Weights of a small sound classifier: norm batchnorm.
Rows from block 6 of a small sound classifier, named by matrix and row number. Rows with one number belong to one channel. Each number is 50 + 10 x the weight over its row's rms, rounded and kept within 0 to 99. All counts start at 0.
After each channel's rows are labels from the 100 clips, of 14976, where the channel reaches its highest value: "loudest band" is the band of the loudest frequency at the time of the peak. Only what is clearly more common there than usual is listed. The data: acted Russian speech (Dusha). In brackets: how many of the 100.
# convs0: first width-5 conv (model.blocks.6.convs.0.weight, 288x288x5, each kernel summed), inputs 0-143
# convs1: second width-5 conv (model.blocks.6.convs.1.weight, 288x288x5, transposed, each kernel summed), outputs 0-143

convs0.3:53 38 55 56 40 54 69 47 63 61 53 57 37 54 57 66 47 33 46 66 48 41 53 45 46 40 56 62 47 60 50 65 57 45 50 67 51 46 69 31 62 49 40 56 40 45 43 45 51 23 59 56 51 52 51 41 70 50 43 57 44 37 56 52 67 48 63 34 35 60 46 45 61 49 59 61 70 47 46 43 43 29 45 34 49 63 54 59 51 45 64 45 48 43 37 41 58 58 42 38 62 54 59 52 44 39 36 44 57 58 47 32 25 54 45 61 42 70 41 30 55 38 55 37 50 44 61 67 52 50 45 37 45 49 45 37 57 42 64 54 32 51 55 45
convs1.3:50 45 53 43 53 46 44 35 40 37 29 54 49 44 42 48 55 57 37 33 64 45 55 66 48 49 57 56 51 50 33 57 55 46 50 52 38 57 27 49 48 40 28 42 39 42 30 45 51 33 34 49 43 43 56 43 45 54 57 55 46 59 38 59 55 52 39 50 40 59 45 57 45 57 54 45 53 39 53 53 33 27 66 53 44 49 61 46 58 32 50 61 57 37 46 59 38 67 41 47 48 55 51 38 42 51 50 54 36 56 23 38 39 27 48 49 60 55 58 51 39 51 54 45 61 57 55 51 56 62 34 56 36 40 41 41 41 51 57 47 45 54 40 48
loudest band: 500 to 1000 Hz (32)

convs0.36:45 52 46 41 62 53 53 47 66 61 40 41 53 52 54 62 33 35 46 64 58 40 53 50 65 51 41 49 35 47 52 55 22 45 50 56 58 41 43 44 51 54 59 53 37 39 43 50 44 52 60 46 57 45 57 49 48 61 44 47 43 45 55 51 51 35 59 56 50 49 40 35 48 42 42 50 52 66 36 67 51 59 37 37 33 38 47 61 62 47 55 62 44 29 36 61 63 36 44 29 47 38 39 42 57 56 35 55 67 27 46 33 39 49 53 53 56 30 48 51 49 41 70 56 60 18 38 39 32 61 48 53 38 35 64 49 66 42 66 45 57 32 48 55
convs1.36:38 56 56 44 49 54 37 59 45 55 53 41 54 41 63 46 56 64 65 46 56 42 54 31 58 50 67 36 37 56 36 58 43 52 33 50 43 50 46 64 70 57 34 61 34 48 49 47 50 40 45 45 58 55 56 59 51 58 56 67 53 64 40 58 53 37 36 43 47 53 17 52 46 39 38 45 37 49 45 57 61 45 46 41 49 50 45 44 44 49 51 49 56 29 34 56 50 58 61 40 47 62 53 64 38 49 63 39 66 55 52 51 30 39 63 64 46 65 62 33 51 55 62 68 36 33 49 28 45 57 45 57 49 57 55 44 48 35 45 67 50 47 69 46
loudest band: 250 to 500 Hz (54)

convs0.167:56 24 32 52 34 59 62 51 54 50 66 46 40 63 62 66 54 50 41 62 63 34 51 45 31 54 58 64 44 60 53 45 47 49 58 50 44 46 55 46 46 21 46 63 48 50 42 28 29 49 52 52 48 39 32 55 42 52 59 47 60 45 37 44 60 45 46 43 32 42 69 50 58 55 48 37 54 49 53 38 42 35 69 45 58 47 58 42 47 61 54 48 48 36 37 28 30 52 42 51 57 70 52 41 70 53 57 48 51 62 45 38 44 39 27 52 39 54 51 51 48 51 25 43 53 50 59 61 64 51 52 47 54 49 47 50 49 50 49 65 26 51 50 47
convs1.167:55 43 43 34 42 62 48 47 37 39 38 68 45 57 50 46 46 48 37 37 62 44 50 54 46 33 56 53 37 34 48 50 49 42 50 49 49 32 45 45 54 34 45 34 42 33 64 40 48 42 39 57 52 56 43 58 55 51 61 52 48 58 38 53 54 42 29 39 48 57 37 60 39 65 32 61 61 49 47 39 50 40 43 48 34 48 40 58 45 54 39 65 50 32 40 59 33 54 62 49 50 63 51 35 42 38 53 33 48 64 34 54 44 37 45 41 41 60 72 52 34 46 42 52 74 43 48 55 43 48 43 56 39 40 38 40 47 36 50 42 44 45 44 47
loudest band: 4000 to 8000 Hz (35)

convs0.16:51 58 60 47 42 47 62 58 49 56 37 33 57 47 38 54 44 57 63 37 51 43 44 42 45 65 37 40 51 59 44 35 45 51 40 46 30 53 37 44 49 73 49 48 39 42 44 42 52 71 59 46 47 51 38 62 35 56 51 15 43 50 35 57 33 63 54 37 54 26 34 45 50 51 68 46 49 34 66 64 51 59 62 36 58 29 37 41 33 48 26 25 65 37 52 46 38 56 47 47 52 57 45 50 43 59 46 59 36 56 55 49 54 71 69 60 49 36 39 54 56 53 46 45 78 58 47 40 46 49 42 52 56 46 38 45 50 51 33 62 59 54 47 65
convs1.16:53 58 46 31 30 37 45 38 58 43 56 42 38 40 43 50 46 38 56 47 49 42 41 59 49 49 37 56 32 50 62 51 52 45 45 51 49 48 33 41 39 43 49 56 43 48 55 52 61 49 32 39 44 32 38 49 39 51 54 44 51 72 47 43 58 48 47 45 54 42 33 49 42 65 41 29 41 57 60 66 29 42 30 51 44 40 51 45 57 41 60 32 47 36 53 34 54 39 45 50 31 48 58 40 66 37 44 63 45 68 50 48 52 54 49 65 64 56 41 45 45 54 43 32 46 43 54 45 42 32 41 51 33 59 55 40 42 46 44 34 48 76 43 50
loudest band: 250 to 500 Hz (46)

convs0.57:46 39 53 54 43 61 50 48 65 49 39 71 46 61 56 44 48 28 48 48 40 44 66 42 37 39 59 68 51 52 48 56 61 54 44 53 46 48 68 45 60 63 43 56 40 51 43 47 47 37 56 60 68 56 54 40 70 43 56 45 37 39 68 59 61 46 61 42 47 61 64 50 54 42 58 62 55 48 59 45 43 44 56 33 54 76 54 52 51 29 60 55 60 34 34 45 52 57 43 53 59 48 60 63 47 44 56 46 53 54 55 46 25 37 52 61 49 67 55 31 36 45 63 46 40 46 47 56 59 34 39 40 51 48 55 52 47 56 57 45 47 56 54 31
convs1.57:55 50 58 47 50 42 47 36 42 40 30 45 55 50 35 52 44 56 44 42 65 35 53 55 56 44 51 46 41 43 46 52 46 38 52 45 54 47 43 39 46 43 42 47 42 46 36 49 49 33 35 50 56 40 60 36 47 49 52 54 40 62 30 56 64 43 40 59 37 45 36 46 44 55 44 52 51 39 41 60 38 47 59 59 50 49 40 55 57 29 56 63 51 41 38 52 38 52 19 51 44 54 49 36 33 53 52 39 32 59 27 36 36 36 50 55 50 45 55 52 33 34 51 57 60 56 55 50 57 54 37 53 37 37 42 29 42 34 45 50 40 51 38 51
loudest band: 500 to 1000 Hz (42)

convs0.241:40 54 57 32 45 51 43 48 55 47 46 58 40 62 46 43 53 50 45 47 67 43 47 41 56 46 46 47 38 41 35 52 63 47 51 51 57 41 64 32 65 43 57 33 39 49 38 54 51 64 43 52 37 69 56 51 50 58 40 30 55 49 45 38 44 45 52 64 26 62 69 52 39 39 37 36 56 34 61 57 73 49 56 36 41 68 51 51 51 52 41 59 59 24 43 33 57 56 50 51 60 54 39 36 77 54 51 62 43 71 55 54 49 39 43 54 46 44 49 50 51 51 51 57 40 32 39 49 41 62 37 57 54 78 51 41 39 31 36 50 56 44 44 51
convs1.241:49 35 57 46 46 40 35 55 55 42 36 56 57 53 60 45 34 48 51 50 51 56 52 34 50 28 54 63 47 46 47 38 68 50 65 51 45 57 49 65 47 46 50 40 42 49 46 55 53 57 65 51 59 34 57 42 39 48 57 38 59 35 61 53 47 44 49 36 57 67 69 43 58 63 60 52 54 47 53 33 32 63 42 39 47 56 68 70 50 52 52 45 69 39 54 54 31 59 38 63 57 49 56 40 77 70 56 63 50 43 51 54 61 51 49 62 66 26 38 65 49 53 37 42 53 52 43 59 44 43 46 44 42 62 37 57 46 30 44 57 50 41 41 54
loudest band: 250 to 500 Hz (56)

convs0.23:41 51 49 50 41 44 58 51 51 60 53 38 54 43 47 61 41 33 35 56 71 63 49 43 46 43 30 51 36 47 49 43 48 34 40 51 35 47 47 54 66 28 51 38 45 40 47 50 38 54 50 66 41 40 51 52 49 49 50 39 42 49 58 50 51 48 58 45 63 47 65 19 58 38 35 57 49 48 47 43 53 52 39 37 34 45 50 54 55 33 53 59 60 46 45 44 58 48 45 54 55 51 33 42 53 50 51 66 54 42 48 32 46 62 45 53 59 43 48 47 40 53 61 37 51 51 61 38 39 29 40 51 46 58 61 49 64 60 66 55 56 46 50 45
convs1.23:33 56 35 46 45 30 35 54 35 46 65 32 50 38 78 66 36 38 47 44 62 39 44 63 41 38 47 38 59 35 52 43 47 50 32 46 49 49 51 60 56 50 48 45 33 26 38 36 38 48 50 56 64 57 39 41 57 44 33 30 49 52 46 57 58 39 48 37 68 50 61 50 59 43 44 30 49 45 50 42 51 41 46 45 32 47 35 45 49 52 54 56 56 40 43 45 64 70 40 56 54 55 28 53 57 64 51 47 54 34 50 36 43 39 28 52 54 52 33 60 35 43 61 51 52 39 35 43 49 65 62 46 36 47 49 58 59 40 30 44 41 53 38 52
loudest band: 250 to 500 Hz (58); 500 to 1000 Hz (26)

convs0.279:50 57 55 62 52 47 42 43 50 45 55 47 50 61 41 21 33 54 53 45 39 66 36 47 46 47 52 51 46 31 48 37 46 48 47 52 48 55 32 46 39 40 64 53 51 61 49 51 41 55 49 40 43 51 42 52 49 51 53 49 51 55 45 53 41 43 49 51 55 51 54 49 53 49 54 30 34 64 52 60 58 60 36 50 40 39 30 37 43 55 55 52 45 39 46 56 60 52 45 53 43 48 43 53 46 45 43 31 72 61 48 40 49 31 54 33 35 48 23 59 31 47 28 39 52 69 49 59 51 52 57 47 48 45 58 45 49 56 44 26 47 48 43 57
convs1.279:58 39 58 34 47 68 33 30 57 44 56 46 36 53 55 39 37 39 47 46 51 65 58 39 41 51 46 62 43 53 72 28 59 37 45 57 53 51 48 59 46 46 25 48 59 49 45 54 48 46 42 43 38 45 46 56 57 48 40 46 50 56 55 38 33 51 53 47 52 54 50 40 26 46 51 43 50 62 48 70 38 44 29 51 45 55 57 31 35 38 53 50 63 44 55 51 20 43 40 46 29 35 38 51 42 41 39 36 49 47 45 41 57 68 63 37 49 53 50 54 62 53 60 44 44 58 50 39 59 50 21 40 42 34 49 49 47 57 41 40 48 54 58 70
loudest band: 4000 to 8000 Hz (26)

convs0.45:50 46 53 49 55 43 44 54 48 39 63 53 48 48 61 48 58 48 43 53 41 42 64 65 55 54 55 51 64 38 58 41 72 52 65 47 37 60 52 18 34 52 42 53 49 54 34 44 47 50 56 39 47 59 54 62 55 49 50 45 72 54 57 45 65 39 33 55 52 59 37 43 54 60 45 48 48 48 85 50 59 41 48 52 55 70 60 46 58 60 48 52 39 50 26 44 53 56 64 36 45 55 62 35 48 61 57 48 48 51 43 46 49 49 43 35 45 48 39 62 49 57 55 72 66 52 42 54 34 57 56 59 55 43 53 51 39 57 49 47 36 56 38 65
convs1.45:55 49 37 21 52 41 54 54 49 56 42 40 39 55 46 63 32 37 53 77 70 58 55 68 34 49 42 41 47 57 55 40 66 33 50 40 47 44 67 60 51 46 41 60 40 37 41 42 47 61 56 47 38 54 32 39 33 42 43 46 51 50 54 56 45 31 63 45 44 66 55 50 65 56 50 44 50 47 66 40 45 28 46 46 57 48 40 54 47 34 55 53 71 22 49 37 40 55 42 36 26 46 52 45 50 62 36 49 53 40 56 37 27 56 54 64 54 45 39 60 58 43 46 33 55 38 49 51 44 37 28 47 52 51 65 55 46 53 44 62 46 62 59 53
loudest band: 1000 to 2000 Hz (26)

convs0.163:49 66 54 44 29 28 55 36 44 57 64 47 28 45 70 68 71 48 38 55 60 24 31 39 41 41 53 45 67 43 27 51 31 49 51 42 45 24 52 41 39 52 39 36 55 68 41 47 49 68 64 50 30 62 62 56 60 28 47 61 51 50 42 36 31 48 41 49 48 32 45 66 57 49 59 35 57 50 50 43 55 64 42 46 32 69 54 55 55 49 50 49 42 53 52 50 54 46 49 36 50 33 53 33 64 67 52 50 46 64 61 52 59 61 45 65 59 55 53 56 63 37 55 54 40 49 53 54 37 50 41 50 65 43 52 67 49 50 38 50 42 41 56 42
convs1.163:50 32 49 39 23 47 43 60 49 41 33 27 46 45 39 55 65 44 45 39 57 36 55 44 46 20 49 41 48 41 55 48 35 55 50 43 26 37 48 44 55 40 47 22 53 40 44 42 52 53 34 39 47 42 60 41 58 44 52 43 44 59 48 49 41 54 41 51 56 38 30 56 30 61 36 65 56 58 48 43 41 52 46 29 39 45 49 41 46 56 46 51 57 46 46 57 24 37 46 33 51 63 57 39 53 49 38 39 48 56 42 57 49 38 56 51 64 49 59 41 49 47 48 47 43 36 36 40 46 43 28 53 63 38 42 61 56 42 52 49 42 47 39 50
loudest band: 500 to 1000 Hz (26)

convs0.13:52 41 50 26 42 44 55 48 68 49 42 42 39 68 47 72 45 66 56 45 51 49 38 41 38 74 59 43 44 42 45 44 50 67 54 37 35 40 48 44 33 64 46 57 33 48 63 51 72 36 34 45 39 58 44 42 46 45 42 60 52 48 34 35 53 25 45 67 52 54 40 41 40 54 40 47 50 49 45 53 48 37 49 35 46 59 59 49 35 61 71 40 41 37 53 57 59 53 33 38 51 47 54 34 64 47 38 45 59 40 34 49 44 54 60 45 60 41 55 44 52 48 59 60 60 54 56 58 59 66 42 52 37 43 29 55 35 30 43 42 55 27 46 53
convs1.13:49 21 37 43 48 55 55 54 48 35 43 55 45 56 47 65 63 66 48 51 71 52 43 33 44 38 47 65 38 39 33 55 58 59 51 60 41 48 42 49 41 56 50 51 44 49 36 46 56 49 52 45 37 50 40 37 46 47 61 48 45 36 49 62 58 31 62 48 52 50 49 65 35 58 50 45 78 48 60 31 30 45 44 41 52 54 50 43 44 43 56 44 45 31 53 46 44 51 60 48 45 59 71 43 56 72 51 46 55 47 38 58 28 40 58 43 67 56 72 36 34 54 52 40 52 41 38 53 54 47 29 44 41 45 56 59 49 51 56 47 53 65 39 44
loudest band: 4000 to 8000 Hz (25)

convs0.174:58 48 66 47 52 55 63 48 44 44 52 51 23 54 58 65 66 29 39 57 50 48 53 40 20 62 60 36 29 50 50 66 55 53 75 64 20 52 59 55 40 52 39 42 53 33 54 46 51 49 36 52 35 63 43 52 64 51 55 25 55 47 47 50 70 35 42 42 57 55 46 38 58 36 74 37 66 45 66 46 38 37 67 37 34 52 51 49 51 57 59 51 46 46 34 51 38 42 43 53 51 43 57 24 51 56 39 60 53 58 45 40 47 58 51 59 47 50 66 57 64 39 46 50 61 57 57 76 60 39 47 30 47 54 45 50 61 55 41 60 59 59 44 50
convs1.174:42 27 54 44 59 59 49 51 47 43 33 46 39 59 40 55 49 58 49 64 64 54 56 55 41 56 57 52 55 49 59 41 58 49 44 47 61 57 38 47 49 57 42 55 46 37 46 39 57 43 38 39 44 59 38 45 41 44 46 34 44 64 37 53 57 46 45 31 57 44 41 51 43 59 52 58 48 50 66 50 31 36 32 35 36 55 49 49 40 71 35 40 67 37 44 47 23 54 34 50 46 53 55 30 44 57 38 27 56 47 50 60 24 56 65 56 48 49 50 54 65 50 37 43 60 40 27 50 41 52 17 41 39 42 57 63 61 55 48 58 46 67 64 55
loudest band: 500 to 1000 Hz (28)

convs0.200:63 40 45 52 54 72 41 44 64 46 41 56 47 49 55 65 48 67 57 62 61 46 56 62 51 34 51 62 57 52 59 68 37 30 75 67 43 39 51 46 46 70 39 62 42 76 49 29 62 49 48 48 44 39 50 56 49 66 37 71 44 60 48 72 64 55 57 51 45 46 55 66 52 44 46 45 44 58 54 45 42 41 65 61 53 51 57 48 50 59 50 42 47 57 33 42 45 37 56 56 28 44 58 45 43 54 59 53 46 58 41 46 48 52 65 42 57 48 52 47 65 51 36 68 43 54 42 36 62 67 26 39 53 41 59 48 42 52 55 42 57 44 53 52
convs1.200:65 46 61 61 38 54 45 44 50 48 32 51 67 41 40 37 52 63 52 48 44 22 57 36 41 36 62 31 41 47 47 30 38 49 32 54 49 47 53 41 38 59 51 47 38 57 57 47 69 39 39 38 54 49 43 41 30 54 39 28 49 48 38 47 39 45 48 28 38 42 32 41 36 43 43 49 45 51 54 48 38 55 37 40 55 46 42 49 59 44 47 62 56 32 54 43 43 42 43 25 32 44 49 48 41 33 67 47 52 45 61 41 35 60 85 42 37 50 45 39 49 37 51 54 37 33 48 43 42 46 42 50 43 37 31 41 49 43 47 50 50 36 56 45
loudest band: 250 to 500 Hz (48)

convs0.274:60 45 29 59 40 49 61 63 66 54 51 54 47 41 56 60 65 55 52 56 63 57 58 51 31 51 66 64 31 60 61 56 54 48 47 37 31 52 46 42 46 36 41 55 48 48 50 52 45 44 39 49 51 54 43 66 55 37 68 42 57 41 45 60 68 57 31 48 38 70 50 53 59 56 51 58 40 47 56 44 43 37 56 23 57 70 54 44 41 48 37 45 53 53 38 52 52 54 54 49 65 46 64 41 38 57 54 47 44 72 33 53 25 54 43 61 62 55 67 31 47 50 22 33 64 54 49 48 43 49 61 42 38 51 50 40 59 49 69 61 29 53 51 48
convs1.274:58 29 45 31 52 46 33 53 28 57 42 57 45 57 40 54 51 36 38 50 73 51 47 42 56 54 58 52 47 51 48 44 62 37 45 61 40 63 52 49 55 43 29 34 39 19 36 32 44 57 30 52 30 57 39 45 54 44 65 34 61 62 42 56 50 54 45 46 47 53 45 59 31 51 56 41 49 41 52 50 47 42 50 45 44 47 49 52 40 51 38 55 71 43 44 44 45 57 28 47 47 57 53 28 48 50 40 57 41 67 37 46 45 31 53 59 47 48 46 55 38 54 46 40 55 43 59 41 50 49 27 52 52 54 53 51 42 34 42 46 51 42 37 55
loudest band: 500 to 1000 Hz (28)

convs0.207:62 58 56 40 51 62 53 57 59 55 50 43 35 46 22 52 35 52 51 50 61 42 49 51 49 63 40 63 44 44 52 47 56 45 55 50 52 44 50 47 48 69 58 52 46 44 54 49 51 44 30 43 40 51 61 52 43 70 50 50 47 40 52 42 56 49 53 33 60 54 53 34 36 30 37 52 37 65 57 60 45 67 36 42 35 42 58 45 43 60 44 45 29 36 29 48 45 43 41 41 46 47 39 35 36 56 59 56 67 49 47 38 43 53 53 45 35 55 53 48 52 46 65 64 56 45 42 50 40 43 64 60 17 43 39 46 58 28 48 42 40 24 50 66
convs1.207:49 66 61 38 48 53 40 42 64 58 43 41 42 53 58 41 41 57 53 50 47 31 45 49 49 51 29 51 47 52 66 41 39 33 51 54 40 47 56 44 76 47 51 39 46 44 51 39 57 52 34 41 59 67 42 60 36 54 34 42 54 55 51 30 46 49 34 43 50 37 42 30 50 43 42 55 30 67 43 67 58 57 41 44 57 51 41 47 55 39 54 52 66 34 48 47 58 42 41 35 50 50 42 58 39 56 51 31 53 44 44 49 44 60 64 46 36 59 36 31 53 45 39 57 43 51 43 37 42 66 65 54 55 38 52 38 53 44 52 52 48 43 64 56
loudest band: 4000 to 8000 Hz (28)

convs0.117:62 47 62 27 36 46 68 47 51 52 61 44 56 38 56 68 51 47 40 55 49 31 55 38 35 49 63 31 42 47 58 58 47 50 48 42 50 37 63 42 46 67 55 41 63 68 42 54 70 54 45 42 41 44 48 48 41 41 60 41 37 65 63 48 45 40 60 37 58 52 50 58 50 54 48 42 61 36 55 49 42 37 54 46 47 52 58 49 46 50 44 48 49 53 55 40 36 51 62 61 38 53 62 29 56 55 62 59 46 57 62 50 51 64 59 60 58 40 53 57 65 44 53 42 49 39 37 39 62 29 42 51 52 49 56 48 60 48 29 59 49 44 49 25
convs1.117:41 14 47 49 40 59 44 50 34 41 57 48 35 69 36 46 46 65 45 45 70 42 66 31 37 33 36 40 55 52 53 39 35 51 45 43 54 60 33 37 57 53 44 39 40 39 39 41 67 32 42 52 37 47 37 49 56 43 42 67 58 72 42 43 48 56 40 39 46 43 44 50 46 45 50 61 60 47 46 42 35 40 54 58 38 53 44 34 36 63 49 58 39 46 40 54 33 42 41 35 49 60 63 30 46 47 31 37 34 60 40 58 50 44 44 32 46 49 67 49 49 39 48 49 62 41 46 41 47 29 35 35 36 39 51 46 52 48 44 53 39 54 48 61
loudest band: 500 to 1000 Hz (40)

convs0.17:39 54 65 60 70 45 55 40 56 62 39 63 50 49 39 49 38 52 61 54 54 59 48 51 46 52 55 49 45 54 59 46 55 50 52 45 51 41 64 64 58 53 56 55 63 34 44 39 52 48 50 57 54 59 50 54 60 37 58 70 56 47 58 65 80 49 60 32 62 52 50 40 49 56 43 58 54 44 44 46 43 59 35 61 52 39 39 43 52 45 45 52 75 60 67 43 41 44 49 44 45 49 48 62 44 56 40 42 45 39 52 33 34 57 57 55 41 60 64 37 43 64 49 52 57 47 46 44 51 57 50 37 61 41 55 59 56 58 66 40 43 59 61 53
convs1.17:35 46 54 56 37 49 36 47 43 39 30 37 59 34 55 44 35 47 49 42 47 50 37 50 48 47 56 43 41 38 61 42 37 59 41 34 50 47 40 52 57 48 39 57 37 49 34 39 35 45 30 48 43 49 37 43 42 41 32 48 53 53 46 66 53 52 46 47 54 33 51 44 47 31 42 38 44 37 49 43 40 53 33 47 29 51 34 42 45 36 50 60 63 47 53 50 50 51 33 54 41 43 26 53 39 59 55 35 44 51 43 43 44 38 48 44 43 60 29 41 40 31 45 48 43 38 29 31 52 58 41 37 33 47 52 53 42 46 45 45 49 39 53 59
loudest band: 500 to 1000 Hz (45)

convs0.148:55 48 50 38 45 48 35 42 43 44 62 56 35 37 66 46 58 44 29 45 56 42 53 39 42 73 52 31 43 45 49 46 41 62 53 41 37 48 51 50 33 44 42 44 60 47 41 58 41 68 48 60 54 58 41 59 44 37 66 55 50 61 47 43 55 43 38 39 45 55 38 53 60 45 33 51 56 43 41 58 43 46 52 52 52 56 49 45 49 53 38 63 44 54 62 51 35 52 71 41 58 43 68 19 40 35 48 50 42 49 49 45 55 36 50 58 62 40 59 58 64 68 52 50 68 53 48 52 48 52 59 54 69 57 37 52 47 49 49 65 40 50 64 42
convs1.148:43 18 50 35 35 69 44 44 31 48 60 52 35 78 41 48 43 54 38 44 77 46 66 33 44 30 44 46 44 56 56 36 42 53 45 58 45 66 53 53 66 45 45 37 32 40 50 20 57 37 45 48 28 44 38 62 63 46 46 36 50 57 44 38 41 32 46 45 42 39 37 48 39 51 50 54 50 45 42 49 38 35 56 51 52 45 42 41 47 55 38 69 50 28 44 54 47 41 42 28 56 56 64 43 42 43 38 49 49 48 37 39 42 36 38 42 53 57 67 51 49 35 60 54 62 51 42 43 57 39 45 38 53 44 52 52 52 47 44 59 46 59 39 60
loudest band: 500 to 1000 Hz (29)

convs0.93:50 41 51 43 54 42 46 57 48 54 43 49 49 46 40 51 38 49 38 22 56 61 35 42 44 64 39 59 33 27 55 34 52 40 44 52 35 53 40 52 53 33 54 52 31 40 56 51 48 55 45 57 39 36 44 42 47 58 61 47 48 47 47 47 49 39 41 43 30 55 47 43 50 65 42 34 41 44 42 47 51 52 38 38 29 51 64 41 33 45 39 50 50 47 37 47 55 57 38 48 53 67 46 45 60 60 59 52 61 60 32 44 32 42 51 28 44 65 44 39 34 64 47 44 49 66 33 41 44 44 60 42 50 38 60 40 47 46 47 54 48 51 50 62
convs1.93:58 53 52 23 50 56 55 32 65 56 66 45 43 55 71 48 43 34 53 45 54 63 42 41 47 46 54 60 56 45 76 36 44 49 36 76 65 44 50 60 69 62 42 38 54 55 55 54 40 42 41 50 42 47 36 60 39 44 53 40 37 54 54 41 45 43 42 53 54 60 57 45 31 52 57 64 62 57 49 75 59 62 58 44 47 50 56 42 35 57 46 55 58 42 53 49 33 50 28 46 40 42 29 48 35 48 37 31 55 31 65 43 50 58 45 43 46 40 34 68 54 43 55 53 60 61 49 39 56 44 41 44 35 35 46 46 52 35 44 37 49 69 54 61
loudest band: 4000 to 8000 Hz (27)

convs0.32:56 52 69 37 33 54 56 40 43 46 50 33 44 46 64 69 47 33 30 49 57 34 55 35 46 81 58 39 32 43 50 49 41 61 50 47 38 49 51 49 44 54 64 29 48 54 50 50 51 57 52 57 64 39 39 43 60 50 63 62 43 66 57 43 65 43 55 42 49 44 51 49 44 42 41 49 47 33 52 48 42 44 46 49 44 58 37 52 52 42 37 46 50 49 66 59 24 48 61 38 58 63 67 27 58 61 55 45 45 47 41 50 59 46 59 51 54 33 55 47 50 61 68 43 58 48 46 57 54 50 56 62 61 46 53 51 51 55 41 66 51 59 73 50
convs1.32:44 22 66 39 43 72 37 48 46 45 46 53 33 67 43 54 42 59 45 44 49 57 67 37 40 41 30 42 43 50 56 25 39 59 53 51 48 65 43 59 54 49 54 34 40 46 49 40 63 29 47 41 42 45 40 46 55 48 36 62 45 60 47 35 40 44 47 35 48 29 53 50 40 37 51 61 31 50 53 46 37 40 53 58 52 48 55 36 51 45 51 68 52 39 42 57 32 44 43 39 57 58 48 44 35 45 39 42 46 53 43 59 50 36 52 33 43 54 56 54 52 34 52 63 61 44 42 36 56 44 36 43 34 41 49 47 55 47 42 64 50 48 39 43
loudest band: 500 to 1000 Hz (28)